{
  "encoder_arch": "squeezenet",
  "model": "image captioner",
  "dataset": "photos of plants and fungi (iNaturalist)",
  "train_examples": 90422,
  "image_size": 64,
  "crop_scale_min": 1,
  "horizontal_flip": true,
  "tokenizer": "word",
  "vocab_size": 1482,
  "encoder_norm": "batchnorm",
  "encoder_activation": "prelu",
  "encoder_depths": [4, 7, 7],
  "encoder_kernel_size": 3,
  "encoder_stem": "single",
  "encoder_widths": [128, 192, 288],
  "fusion": "prefix",
  "decoder_width": 256,
  "decoder_layers": 8,
  "decoder_norm": "layernorm",
  "decoder_norm_position": "pre",
  "decoder_activation": "star_relu",
  "decoder_mlp_ratio": 2,
  "decoder_head_dim": 32,
  "decoder_fused_qkv": false,
  "decoder_bias": "all",
  "decoder_qk_norm": false,
  "decoder_parallel_block": false,
  "decoder_inner_norm": false,
  "decoder_drop_path": 0.05,
  "decoder_positions": "learned",
  "decoder_prefix_bidirectional": false,
  "decoder_connector": "mlp",
  "decoder_tie_embeddings": true,
  "init": "trunc_normal_002",
  "residual_init": "none",
  "optimizer": "adamw",
  "learning_rate": 0.001,
  "beta1": 0.95,
  "beta2": 0.95,
  "eps": 1e-08,
  "max_grad_norm": 1.0,
  "cautious_weight_decay": true,
  "max_steps": 5300,
  "batch_size": 192,
  "epochs": 11.3,
  "lr_schedule": "wsd_sqrt",
  "decay_fraction": 0.3,
  "final_lr_fraction": 0.1,
  "warmup_steps": 100,
  "weight_decay": 0.2
}
Rows from block 3 of the text decoder of a small image captioner, named by matrix and row number. Rows with one number belong to one neuron. Each number is 128 + 32 x the weight over its row's rms, rounded and kept within 0 to 255. All counts start at 0. Numbers have three digits each.
After each neuron's rows are labels from the 100 texts, of 14976, where the neuron reaches its highest value: "fires on" is the input token at the peak. Only what is clearly more common there than usual is listed. The data: photos of plants and fungi (iNaturalist). In brackets: how many of the 100, against the usual share in percent.
# fc1: MLP up (decoder.blocks.3.mlp.fc1.weight, 512x256), inputs 86-171
# fc2: MLP down (decoder.blocks.3.mlp.fc2.weight, 256x512, transposed), outputs 86-171

fc1.127:135127064162061121093191111185157151150132167114099204119141131128088069108113152109094170141088128190110105150127139120136172139117152180115152150144095120135163124157061138156150101149176160100137064110174078146123103094067143120157110143111141096120116088
fc2.127:103136099097095166114127181119178164150119154132130225108161114210123158115164085177125119124158084106069134107056166093127131119141118150130100127113116134123122144140094156132144084174147040109156092127141204152170114082074133091133067108087184083081078147
fires on: "," (100 vs 17.4)

fc1.342:130148052094112176128143119089084213139147161047126117168156142106116127132119130151166139114122154159138155078197114186123143037101191097115147063123070096152140207056143115089117148104131111105104142093122059102124094181190177147160118101120153122173175133
fc2.342:149051161147162112076155108137107131115120141109105074169153164190094155219138172063111109083093144168164149138057121135147131131112164120119127074094133098158122113131156114145154130181151146106094116178143117119072109096139137179168124100141157093078120143
fires on: "<end>" (100 vs 5.8)

fc1.317:133123108127128127143143117180091090130187151102102204096152223133149102091141079091119130183126134159089145134174092159138145136106177175121110127128118193158068082099125168128124123172109099145199113106160106129101126121154146124151136169143112210128100108
fc2.317:102122146136136137103132143149149128086106095184216085153151063164128128192143083130109085119128131094139122099043054112177115175091130059089134128177139109083167115137096153110157148223146120109164118081129200078121082093097188153111121113181108087134131149
fires on: "order" (60 vs 5.8); "and" (20 vs 0); "of" (20 vs 0.1)

fc1.212:132141129105137131150116147129126151111100137116134190166133168131153129101111141126142141170132059139129071132139140129152158098136111147145127161161118137160077146117101183151063099141083134127121138066119099136144164164135147120124127086040132132162149051
fc2.212:145102239090110130117221186141119073097126089184151138107094147103119120159154101097132118111109161091127179087098167183132109131180176106120145101129130157134140133155107093119132111132131109081145042131178107076130083131087115115090151180191156165206136140
fires on: "bermuda" (38 vs 0); "club" (21 vs 0); "rue" (16 vs 0); "witch" (8 vs 0)

fc1.182:137154152109172105112126111151156142113139132084072158179186140076162097057145136123153123134086122152102106120104185119142123071130157180146179185147116124149055146105147148158057134094138160155132137079155110140117146154153129093170167107083148116133191063
fc2.182:177118094131141083127196225086164094094094118134098090126111093106126104077173143109135121061141158136136172131126155161119113175151149155129195119114137116118134154092107185107129084157141109014144091129142090103103092136156123188145142143124160150146107126
fires on: "vetchling" (32 vs 0); "rose" (25 vs 0); "class" (21 vs 5.8); "everlasting" (18 vs 0)

fc1.228:144170109112081147156135151102056203101121136134143142128145121147115135124163136204132090093160114185185110060114092118175118138106141111074143127072088088107152111127136136106127101184096143068130136147117122142093107145085111119125134081100194128106165126
fc2.228:124121085115138136085089130049095113135119087168129126123197093136065197171093097113183161078141123101103160094151110164171071133130161152129086152129119145145101098126111076047081105105165126150151129243129145145103170178163130124100078126124111148171132108
fires on: "red" (100 vs 0.2)

fc1.264:126099136150139159127121174100115109103134148127076174149204137144143100099107133090131162182097126170079173144115125089155105140208203131165087146170091093078084082163168131119135149180074101072100140123150141082181105102152137156153166073162149126140135131
fc2.264:158161077081107193143107131109132115113117095165142141106131100137126161148083068081134151130135101065091156207096109106121138143107165136142088141104136202138137024148118126170110119127123092136189078186121163139076147152136136135100085102106147180103117104
fires on: "white" (59 vs 0.1); "viper's" (25 vs 0); "poison" (8 vs 0)

fc1.60:126189132176124165121113183113095173124179137075045133167133222096151125050151141177089162142109103194131118154130138127151180105150218111133110189093122126120110098141153135194051128177088112110113141141106138181110162135118092130150143069099181143116196147
fc2.60:104156064117118183082095093122168125153129059107175165107166128180134146114061091159085147114104090090081115156138143127121160075132132114068073115079153144166105070142117087173095143120151110132104169110141146129109168124112148131082111096094159158090102083
fires on: "white" (53 vs 0.1); "poison" (29 vs 0); "viper's" (18 vs 0)

fc1.8:145171120076125124163145116106055181146172191085148123177120234119168117151166135153134095112108162150151102138183144184113163115104161137125176105150104150186102143028150159128097148117134138131161160050108106134134182132146151144124101145128111150123169105
fc2.8:154109158122185121098182065138120107126102158090128085152119133156152143172118120056105140105080103170161148184078093149128153116085083127139125064144190114113109047100100116178150129212148087113173155197161138204089104100079128134141134077133150135080139161
fires on: "candy" (47 vs 0); "lawyer's" (38 vs 0); "digitalis" (12 vs 0)

fc1.194:145133120125120147081196090157126154126122101115071133160126155086139105128160202109139129161106132116152172092120122132170068084139146148146164130079167084102118094095140128111112127057135192126119127135159040099120160182125144109189143121117131151118123049
fc2.194:091106133156126149178066160109088114094101119154103149084168129150170118096165125126109184116099146082161084161087124080076092146122154095176168191211138094088152153099144147121148076125102124118147137160099213083195114052100131106074097107144168155125055164
fires on: "class" (49 vs 5.8); "order" (38 vs 5.8); "geranium" (13 vs 0.1)

fc1.510:193106106093157126065130105180125130123118105145126167117152157129077059157155139125114139110067144111103167096149161121132095137134110176162146154124136125147078081143089176129151166094077149134131140083113053093150119138176132133138161145149150139204110100
fc2.510:147139182147170134111098158079136155126090123108152080139100127107180085121092107112132145157125062103153133089086110118183113120131119150168108118097143179133149057152107168140134095136156157082136156135097182109112103073019091104133057055108133115142087174
fires on: "cleavers" (36 vs 0); "salmonberry" (18 vs 0); "chimaphila" (14 vs 0); "tortula" (9 vs 0)

fc1.375:164053129130147134113173123155139181114116159092115174137119166128102117072165082121134145149145102146142141100171130157133098090110153173148114125141194102156074171109106165133125165118118145153068173091091090107125147120159193106134127077169175112160111145
fc2.375:153140195153161137116110155190119130043138107120094121131098097103095134153105154090147075088116088179136097131048123095106133175118165124098169153159200113168145173113134118195154132179147141102178154197172106137102135080082109145114149125143126102140059183
fires on: "family" (87 vs 5.8); "mitchella" (13 vs 0)

fc1.469:119145116158124074164135102154126143158120111143048138094127206142165116122141144099087129107112121110158120134145136181143086128156126126098173158166152179190122157086131127117103095091143155097149093140174056182081161097150089127126146142056099163121123112
fc2.469:142116132150145156139119092112110133134187148119118139182118101190117172107125130113078114113191174109125077154027130103074173106126068099095167053129172111132176185103125125107121139178122133115083092118077126177125153093089170139145174135192140141058059120
fires on: "(" (99 vs 5.7)

fc1.97:093124096173134103169166097146151180180108061099147142151092113054063126123122198128124146146125141190134130125139090117123152117132218114094118192158065117086119153144129097092159159098132158076115137071192112135116106161173115110159139142153077099174161150
fc2.97:103122093117097107139098120120150127140132168147158119062149125141171151156096062169161084120137113117168091128088150112190148100147130116150088124109133120078132144168127151084068101125161072138145131181131198151119122146052123105131077056104158141096114126
fires on: "family" (56 vs 5.8); "-" (39 vs 1.4)

fc1.467:133122158184125075166102184105063141075118133119106137136121169100154094135113126177054126089104101206160141175114113137185147158152142085103147167160127130118136116130130120200073106173079124086149108135182168125132149145128065137124153119108175115128155179
fc2.467:143091047126150192132123067136131142159077115127142144125131113121066181133124117058170180195126174112109180171115102087105093104138144182154089142152168112103169118137094132100140097095117076157124093163147110190174185144162132159119109199187096145153103029
fires on: "-" (32 vs 1.4); "st" (30 vs 0); "false" (22 vs 0); "tar" (16 vs 0)

fc1.273:136062161156096098150161112174102180157137126133128197176150148110067093162118144101116105136119101138072156095133104121135089121128150106140168130165174163100099146149139235122160144182133143086160114096194100113208151173172103135149127150145098147172097119
fc2.273:138118127111111122152130144073112156117198072098136128148186110129136107138086154091109104164089183128148123139090081123149106061206071161156158111149098102098098106151126178184132197135101143121155120120186083069147124173149136149185073106148094145117108158
fires on: "-" (100 vs 1.4)

fc1.268:141102118160111146115120149126107165162107127103133177135159177118142055092097166147170132159086066137113158128154123203141118122110102122114089146136117146116114131123079173137097155174110099086128151045150142106101115109103105133143173148093194113129174111
fc2.268:138126100119120186127137132095163095128114147130175092151157059178130136098124137141108142151131093088141093121070102080105131071136049099147077082125169111106154152173124154134156086132098117146167131144145223092093103126100131134145121132114186086125153126
fires on: "order" (100 vs 5.8)

fc1.479:199134121145130114201146150083044192102128168129129196148114195130154106112109128166111109122100068161150101117143158121124130160137104113139159156119127179137148112129148126176075130169110097074169072141131127194095095125117082106108108116102175141119166133
fc2.479:093139066124134157057131141102108118124126105154157116152171103162079142156113120042167137061106147120103129121173087139121101152134161146187115136105064122140084106149056120094128110091133098125089145219134089118112135127154177151112089119146109184137158075
fires on: "red" (42 vs 0.2); "of" (14 vs 0.1); "st" (10 vs 0); "paper" (9 vs 0)

fc1.135:156104094152057107119160169207150118148113098146131193122146118123084132136082156132092118092159078116123151129151097125109084175135137132090105140093183138101126200120103110114174090176131099088134117132158093174154117140132116121127128181093101190169086100
fc2.135:133118110139162178060187117169176121100118145131130163132172100142109137067113129132107203129105098136111137171097169107101108111070168080101132159063154134072080119127112190180110182098121135126122097086097107106125150159145132112129107094107091175102136106
fires on: "-" (53 vs 1.4); "cow" (47 vs 0)

fc1.34:163141088085094138144140182157144121132108152157124174071138118154142110112104135162141111093130118169117089142134159097146162139182090139190116113141102129147188130157111120147123197178107142081156136080112136169161038111147146134114111123082143143145123113
fc2.34:148175153187153110123154115167141150110137111155092120110141120154127162092133160114115166146058114135166130115106112169137120075139163124123175136145075072146117081150112151103045083121152173142073041146133121122134152142137165098142163130156114127126138155
fires on: "staghorn" (24 vs 0); "solidago" (22 vs 0); "shining" (15 vs 0); "sword" (15 vs 0)

fc1.475:164155099113095102116187128148166127145137135065101092121140117139121116092113121130101137054137110119115138088106100191137130098129167129114144122155090097161115189145127102132219221129128136129083123089146108194150085190145144122110146193124088124208136091
fc2.475:136138150090125154146046156089129125099121133064211110145146197139195194123119113136098119139090136139157146170122077112137120108115153113141131122090106105189118065114142160174041163112099142143125143088094191156091162189054164070128088085112139072133191120
fires on: "," (100 vs 17.4)

fc1.381:139170080100148176125118127110093169049084116086049188148128097087091098088141093106108131155086125149105136070165085151110115109122151118144125109135110133166138185108116176132136126173132144118161133131130055114108098091176185122161154051101184104148097152
fc2.381:163152159124187102088140173116137162073118146080118164152137129119089137092190125107075142114086174162135115108109117083079126155085142082125142145162127138140190129146170153165159166134089160143131103130094179144115104093143129122136126129159137035124076153
fires on: "<end>" (100 vs 5.8)

fc1.16:141166044106080124141103118123139165153088101146131151147104172139148046147126128153098115085146136108156149128170111118141142123151126196095180097150092173163144146107126138159072083176145133137168096117139102102145138142103106088130093073083161184125129109
fc2.16:039130128140205151102154076135109139127163138061127128181112141178125140092120126148162110150120161133125097137103078162124148130116080096085130090133141118141112144149096088130145149170126133136135147131192159084134069127189122104185152169186145151138098149
fires on: "quaking" (35 vs 0); "bigtooth" (21 vs 0); "sugar" (19 vs 0); "ashleaf" (18 vs 0)

fc1.297:179130089107071170122140126135082187089141137081106092099173140100156089139178184145157083127116157151128184050133131127173120098123097112108147123117130093145140154097154168179114255107090140112125139093208095129137087170174141116183136122134147157148171083
fc2.297:079092114157152162104152136127164108095063141101123115116128132151145084121120100106161104131101163082154141202101081139104090108086122131182146050154169162134123117106124143130120102079176069102131111160129132079143140086131095172080130108161146131066116172
fires on: "class" (100 vs 5.8)

fc1.301:192119137124111131153162061114073162097173086188100170108110179122128104169107148111136174158106120111063122118125125108116064112118130108142143081099109088142102136109105162131167150083139115073134143122167094155099050171143137130157134152159099151124105120
fc2.301:171104109148121139175181127128141058131144157160103159151066149047157113091179105123120115077129138180140128154192128147081147104150145067148091147130154161151203056114132136142108158056131119120148152139108175098120105093100132148076107138088129087154132163
fires on: "-" (69 vs 1.4); "(" (31 vs 5.7)

fc1.430:102163092079112125141115144143104139084086177144120116119163150140147090146166112130147108162145127167113093056154160106107102151099147127172142142084122152169096122118117138136158190120059107094165082139117111173144084103139144107113159124106169110115077103
fc2.430:193148108134138120142132126136118137048102093156137123129088113119118104150130000069138141144146160078138147127129117142143156095087126092134150118120128219111168132122124066152170104149176159125137005255130125122118126120150141093075128107130115136117131150
fires on: "yellow" (100 vs 0.1)

fc1.243:198133121124140102111149113198089133147134120125121183111132132089118106137099127136143111114114085131125126135177139146170096114100150156164126173145196125123120097125130168149116207122132147137148201144170022139157142139154094147179111110060134126183145074
fc2.243:138151123117134175139063126071113155113045072147149110118105107123213138149136104106152155176127160066151132112108057110167168128124047138143055121207146176116144124168123153151158136114137127085172097111140171101141142079097115165112114115129093127093112175
fires on: "prunella" (35 vs 0); "artemisia" (29 vs 0); "lysimachia" (25 vs 0.1)

fc1.310:190134089098110151124190132141079157112123145096064136159104121087111069174128109094113128142167154130120136090136155137125092075136191175141178102101124113154115113089119142114119121112093147122080150128076039108141108158151140125100134094134162122193120078
fc2.310:143102184162156103138134125115142133107082137142102105126097132120114110157121150089163049102064122195142113093093133101154123156182131135159192149123140121134111090157164171166119095195144170121203161148133197071112106055147085101167134078137147095099111161
fires on: "<end>" (70 vs 5.8); "pinales" (11 vs 0.2); "ericaceae" (8 vs 0.2)

fc1.486:177148125081102141159109138104053185156132115109159170171104232114093141136193098124150122140122141134123104119170123142134138102123103118128132126147108131149096058079167206151096157120102133127160193080119121122154160157152208113123089123113134134108183155
fc2.486:155172152120133187076181080153131142149188111120146175166172112145155187146169146138130154101075167152118140174077074152102150125148142151044158108161114092161119166136121078124183080171114060095117157122103114173120153137137168160165147139180100129092088144
fires on: "candy" (47 vs 0); "sydney" (28 vs 0); "beavertail" (14 vs 0); "lawyer's" (10 vs 0)

fc1.85:147084063097132158118148150172110107168114122108119200138187126125114110135160102121095123154109107112089171149153159167128114165097123123127096091086154150140161093122113183229140204129112112154159083103092080127109117142104093126126162088075183130126122121
fc2.85:092134176137176126187106134071123112142114142136194081118116157139176160210128128107121117194116161120167114142057114140155148163167096077140092063111151127135132059175196122166085104104111125105139133141113183166125110103034036113117100143138111072126153162
fires on: "cypress" (40 vs 0); "petty" (37 vs 0); "class" (21 vs 5.8)

fc1.400:184083147155136084109191153152124111129113126073124177100131151103138123129063084175111134134091106136113126097135164124146117118116143119105146192090187107105115161134136168108149149152070138069109137115086122165154055155101103114150087158166179079179080126
fc2.400:103159120112084153150125137111169086143104114095192127146138125135110122127166118118106131130120135193100104115149125119051114155071075121098143127150108122138149114185101189114106063107126158143112153043048152083162177136109138124139118108093162062101097122
fires on: "-" (100 vs 1.4)

fc1.406:165170094078111166187135108099050131153137137089139207190124205081107111112164130159133156139152148164091131129171168087080142174126082151110091155133114106100126115086077176171125144108100090125164201078108144178151135153162104152103149137143131129096138090
fc2.406:141123149170167157110163086186062177160141210120128124161158121121181137170126143140081095149130144134137136126119126145133094112122100121110104099130147154131115104075151077153166127127103115144135147100137139159083080131078123129179121112115140123058198139
fires on: "candy" (46 vs 0); "order" (20 vs 5.8); "chloris" (19 vs 0); "lawyer's" (7 vs 0)

fc1.171:135182129094095155124124154126126171103112105127128200130112119136127119116093168181131149096142150098170127135088178089132146090174105189079174115078099164134158153149117119131067094158112169117084101081084115168108117162107105115103113088107115187142138104
fc2.171:083145118139158108080139112111134093080148122103135153119161120142112096182107166149122111100057116114128148109175091148166113129090185115116152110096160096166109175145116092098136119117139143125130155113157103096138119204148157060189188156156107170207107134
fires on: "sugar" (39 vs 0); "ashleaf" (37 vs 0); "solidago" (24 vs 0)

fc1.299:153110104106123178082180155165153143114096128167149182106120147153113133108139143116163139141132134131106180124131146117154130084151131203125127100116086115145138152125094141098105191126095142098027123035085072132146087150208156154143136093153105167140099108
fc2.299:093086152166137143106087107083164122091100153168147114176133143197195108116109169142136137141093155119181093162139108127128114080148093168107176084120111121200110150144195086076125109116171166126135142134096182102169145127125111159125172180128050137090141129
fires on: "cichorium" (45 vs 0); "staghorn" (24 vs 0); "shining" (15 vs 0); "eupatorium" (8 vs 0)

fc1.94:139162070104114148169146117106135123105091102151091142093135135126188009116117102136089113159107095131122112089148123153153093135168096196140134096149134114189129061150105151179127092170151151125166127114189099112120113105113124068119120078114174145128125123
fc2.94:180088096078151159121124126097161086116021114156135155104114088140115091157136099131121095146166163094141103115117115153105148197115084117123091076138142164152186130149134095123162045146198144103173124163123175057103141044120094118147114154168182096120124183
fires on: "quaking" (35 vs 0); "chamaenerion" (34 vs 0); "brown" (20 vs 0); "knotweed" (8 vs 0)

fc1.254:148099133140174105162107140130054120085179167140062131095178166127164133117203110108143177162091089090129128059130110149148127082114163131151115140125123100202077125091153098112151113152088095112121122159101118137136155097136097126143215045126187124097172142
fc2.254:101143052116135129134021126115139104124131171111124118108169176113187148128139139190178156185168133140089142087159107122183150055138114129142015113159096121109134149119143105105100123083144133153134220170127181139140062125130114110136146133076081140119103135
fires on: "white" (100 vs 0.1)

fc1.258:115126124141153102159126123150146125108156159106078158165149151149140116066138110107151144126123060128161104150149131145147177080079096143141165123210114147171110155148138160154078134122101120156120091083132080176130159180127142097094158129065138172146142051
fc2.258:137173207085060125085170188122158076106146082149192143131100174154119095157138126111154104056088164124112207090173173159143099151217149103105152122083130136141116099132115118125107126156143131074116100100139132080098084114104137134073149160142162161164129152
fires on: "bermuda" (34 vs 0); "club" (21 vs 0); "canker" (15 vs 0); "witch" (11 vs 0)

fc1.393:108136136139155126115198117142107119106176219122155130125160147164113128083185110133092158183080105142129146114136138127091168124118139128128116123101128128147115148113051166220173178168081074136135122059072133192058107134137175155105140105158165133090110135
fc2.393:137174157140115091103145110131130121190129127192109118152135102147138114162143158122107037094125082116101076120127190128122099107108123144185113119149186177152186132119123112166073175083143189150186084109154086134071089135152115122145089175134104117110110153
fires on: "<end>" (77 vs 5.8); "(" (23 vs 5.7)

fc1.503:162144125107174129137145134163038114106148161152103151080166200101190128103164109134151143141152083098127132067133118160156179087146184115155098156104131084132065093097129120114162121138128154104118124156132105148078104137127114116131177083106159118104172145
fc2.503:113137071102133139120098110108143096113146147141139165155121114083134139131102117151155125162125156111131144031098102144125147098124103144114071123137127081094117126127110144128100112121175133108140181193140147154141069112121130124127133126096103116109145176
fires on: "white" (100 vs 0.1)

fc1.271:136162090140076091143135120172122192123172190088097136182161159081144099105171191154131103071135087143129154085137111150181127118123154101135137177111097085139094181104185139107145191100101139096133149100184080150145081240164140109160184129111134144150174101
fc2.271:069092092156134131107120111084184105097048102147136083125108083152135127129129116079146141147137165121196140141105084139125116123121132118156124091128151089102139134147132131078148114091195099121135100114149150077146152139103107199100136077187133141103156167
fires on: "class" (100 vs 5.8)

fc1.164:187116091132083090169144122080114187169147142083133134151150204089187107121123146169171152145108136130137172100169129176155083069100176164112186129121079074144104137096162172053124181095122170123100140088141082148202084202137145088163138154114133094157130046
fc2.164:129145096064107170131109147084168114135089103131189110158126140102112135124124118126161130167139159127165165150101086073111125106121121161220111107133126101112181092137150147148121120124155151124138157158094172107122149092100172122112083100132154104130138123
fires on: "," (100 vs 17.4)

fc1.255:134148062130096117098182143236173114135140143130105179125139124091061120100131141099081150104164115192117081131130148091132194132135187228086129144138116109088114108157095107160123100126137133139094067132115101188084091137102126133114165138119160090110099090
fc2.255:088117122081141127133126171150137184138089202168155195162141136170109112113162129162111068060228126152097099125131154124078137140158140137107113137139099150101111165138124159112138111161136087113161087184131173112140125074087135117151109125111159109114070129
fires on: "," (100 vs 17.4)

fc1.402:176187135160131108114178110144179187176126087091154123145098119069112145113108133056133090131104109148147079074128116184095182099132152132123155138121123121156032172108159118113118175129133177112099148039114121236125143149198133129128167179118068118184126108
fc2.402:116126094070118097157088149088170159101097135107196119098137130206148138115115131159114147132096153147121110150148050089075146135137145138136152186096074122143158121137098142076115119099125129138153153183121192123110148119108177116084085069134134090138126092
fires on: "," (55 vs 17.4); "-" (42 vs 1.4)

fc1.151:214135118165117109100169115194135165166083125149117179109125106070097092113151185129155126139092117193138101086117141135169123126130187138130178139124165122106072156126158137090092135127144169134089148118146090190158158051168149156174126160139137124185081108
fc2.151:175094084129129156169147134123140170116049079103140103118080089114158091166118164136148061188090163109111141174103050169136138156128136130126085076153135126134132112138143111114130119125178114044163123115116161084114108098115175186136109068088161122114119153
fires on: "order" (100 vs 5.8)

fc1.480:117141068131170157102125123186153119102095105123080159101192166166085126072106142131144151151142133105086150132114169114148128120145121194092153145145103124177110172133102114122123146113119142139115129134126011131123113126094130117153133126137139147124087059
fc2.480:161121144171145079143081132125160097107093140176164085157139134120172100138109139103096136172170146086119095131094151150082179141160115082050121089178137209160172097172165130137129116140156145099143164153120186113152043121052061150130084149122116083155108152
fires on: "apioperdon" (26 vs 0); "arum" (24 vs 0); "conium" (21 vs 0); "baccharis" (20 vs 0)

fc1.153:102154143136141144138110160159104114105194217103065109168160135070152124033157123141115145151108089179152098131119176155106143124073190116155118177134157135152108106088138093230084128165075072162173162115094157202095187117140140119133148110104154132136160131
fc2.153:166177122138116123105110115071152113093091098126115145103111154166092142122132152073110210156148104078083123152156160137170108075186136107123130095162172175141097121177091109147088135123177122086112070074119146149088156141126147093071155133109161185122137116
fires on: "cabbage" (30 vs 0); "mouse" (27 vs 0); "rue" (21 vs 0); "one" (11 vs 0)

fc1.18:089167121098117132135118124112092124101109172139124073094138145103189101133161104145143110149127141170113099068173160132116089151101128115179113147122123155189098113115075110161163213111055108095168100137143118147170099110182103093113171148139153113123105142
fc2.18:193141131135134123113112135159115127059132119190132128112106098139100108145120000088150123104130153106121149107134115174127162111087147137150153126104108234121148143095118056160197113156150133116145020232122107129137091137163148097071140148130114151139114134
fires on: "yellow" (100 vs 0.1)

fc1.370:186144120147096112113119168128125156159088119151144175139113151131128063127099244178094126058141118106160182150147114106152129149174117118100133112161140170104163142137111130121090124160142180086139126100188105141174083135166089076120106145090131134182087140
fc2.370:127093115145222116104162113151105113070178175086128131139171142143142103081149161143157143101116116118125128090117086101138097105140131108119122134126156148116158198041078144122076182146140169131115126136181162181179112123192110150144151122093163121124061101
fires on: "meadow" (89 vs 0); "bigtooth" (8 vs 0)

fc1.109:104153148200157088163104160101076168098132128031036089129130161121168106075124134156083126137115127188118107130113114144176149074146195091125114129152100120165115156145137110186086122167100133091115108128143168132098146113128082124153138078110156136099211147
fc2.109:146106081132132177124091078129092124167140155140179165112153115132138158143084065162099140096127101117123094200134097122107143095162121111093074152139146118117116075140118105190119106084121058176089147101153145140145201156154091158074138121113193145118113050
fires on: "viper's" (38 vs 0); "oak" (19 vs 0.1); "poison" (18 vs 0); "ostrich" (13 vs 0)

fc1.341:182154102122093145127160186130139165139095122117106120102117122143096123109102180076115120081179147162126108156130093117129124109164120184143077087198135159182148134166154092110193138130126158123111173111175125162166135093110120145091127135118096197147076060
fc2.341:179134092159087186100102126147184134083098099139135103108143082192139145179141156087104183143130168165175172140139050125145114054165063132087128096128141074095105148170125130107081074061142194117106124110095201099147137139108148173114161126138120159094097145
fires on: "tsuga" (29 vs 0); "ballota" (26 vs 0); "monotropa" (21 vs 0); "cornus" (14 vs 0)

fc1.345:163156127096127104138153118121066140152178146133096146156199132127219114102128187176156133125134050133115113082160144153181105125149111123187148114149134048129069104110079120126110121151156115157152189116179068130178121156157194077160145145118192176175166064
fc2.345:125145095096176072187115114090109106071073119138138136160117062138176101112104104104172090114139140115161123149102119158098113167101085095142161101202122150134118114116070170123142075175141102051237113125136134137127132118095109123105177119090148159099146158
fires on: "helleborine" (29 vs 0); "muralis" (29 vs 0); "morio" (24 vs 0); "indica" (9 vs 0)

fc1.409:118168126101100140160125138129088138077117153137126152162128159095180118124125102144158109169102130173096091099154153099114131169115149122167140151114105146184125106116132154151164207123104101082182091148121128176135073096156164109090157070157152121101106129
fc2.409:168124117114144115126108111118127143068116106172152091118071103110103125149148000103100148148137164098158139142135094148105142105069103131156142110108121213141099121136108110161190108153128163132149035255098095109133121106143139088083141119128118128125135131
fires on: "yellow" (78 vs 0.1); "california" (22 vs 0.1)

fc1.328:182120071139079085110123149168141109113126157142139130152120134102125140124096131135138108101100013154155126107208114113166128138114134133171120104130184105167132102140154151154134135154141125142158164129144143170143091116160108105140119142061154129180139124
fc2.328:115136123147123083078112067125173131070142137154151079135137118120121118155157093158146137116146072124115149065124095135143083112073131145132136083097126115111094035118121155112208102108106156163173157251141176112096101105144119090180103146122163153173186222
fires on: "spotted" (100 vs 0.1)

fc1.133:143167068097118149086199072124152159154137100112122138144128089119076152134077169095138147129125144085094168102138128100111095057124138214091175145069141125116147163136140123108161180093147130134131168084117012176101128194136134150147104154144102120158127100
fc2.133:115131163122119136151107118099109092064155134167139083098133149140135153133103112115141125101122128111159130124102123106137129122202095095097098138117112141117201125149160100123161162098169117125103118156186248132096176147169124118108154140124127072087150151
fires on: "," (68 vs 17.4); "holodiscus" (18 vs 0); "lamium" (9 vs 0.1)

fc1.252:126131136154098109133089125123090141115123120105098081080133136138147111161083167116122071134145116172208141154099057115236149100177113139123134122112145074146127153098178103143065137118174163102063109148140128129052153127088106172221141122095098149104146112
fc2.252:119122132138159180136118112143120125080111185097100184162096088075111123161115125103129127193145107114139104127067154157127116154113105127092135141138208124065103169094108132091148172180167087125124134096131113115139095066161122133214171168128178097093110102
fires on: "-" (35 vs 1.4); "(" (22 vs 5.7); "musk" (18 vs 0); "milk" (11 vs 0)

fc1.487:169193070122078144121172143135153139105108120174111164131097099175087066123083169146123142092119134162118117094103164115127125111154145206111131125124066130155120174157066135131110084188094115115087090096108109186187082187112106113095126110128103163154110063
fc2.487:093150072083093115098087108144142131110126106173136166146178138175116128153114117171098121083100151126131166108135072114125100119103117173085143095141135118052116150149113152107112086151147137084113104123108169099173152139123164118138157054136137171096119134
fires on: "sugar" (36 vs 0); "ashleaf" (33 vs 0); "all" (25 vs 0)

fc1.404:184106126115064144144134180096112183145108123118119109106170125116140130122194134143097105070179105100182154130154128189205147133133067096131111174114146189157144130162151115129126168119055096132101140153158114131149156128119131110113136146086157145182124099
fc2.404:089135065129098145117136069126177148174120132103108150145144131123135111122080156128114144198165148093112162154093133097073118107119166121175115121159168153144131099124129174187115112124137082107138174132111065147059190143088127196156109112103058144116101143
fires on: "family" (79 vs 5.8); "-" (21 vs 1.4)

fc1.274:117154080170145100127174128197131139161199194168137116147159197126170089107108139165102123117157057180204116132191105151194151109094138136127154185119152075072117110088156134091137103133115155089118161147174090121097137175139093127187108114103085131118170133
fc2.274:162113098086112119099119119141211110127077097221190125147053120143136184162036134051162130178161156078116109101132113114133153091162088117151078074168186115050175115147150121088156116073187119114116104120115114109111140130131141159135144133169068137149096155
fires on: "family" (100 vs 5.8)

fc1.419:168078148153115091098189122131153170184122135122142180127101133080121106151103189130160105121078108187142137105110142149183098093160171172097161110090145104083119160138122167090084150119157206099091143085137090238146099205126141162153117146122121160131111054
fc2.419:099100140135104127185097158077088176150120089170159059122136167127117135132113154176125147174137124154105126187091091116163127105155146144111117145117084153159148113118104099065134125132132117078153185204120181140145146098054171123161041148110147066108104099
fires on: "," (67 vs 17.4); "milk" (17 vs 0); "musk" (10 vs 0)

fc1.206:114074132117129146117164095201110110109152102155110170150124120165111115134135143053107047175080108141073142136183091098095137151155148106172123142142127160186122094145120155167187122186103094142190100102155116099100140111211143146139152093150131182125097141
fc2.206:111119119155088103137097129099124116192117187148149102122203105146168169114073131131101103054135088102129169187137061098197116164140155119148076076146090146114157072082164156104139149092123118170119215134159138120105140147131194181214032116103105118137148145
fires on: "(" (100 vs 5.7)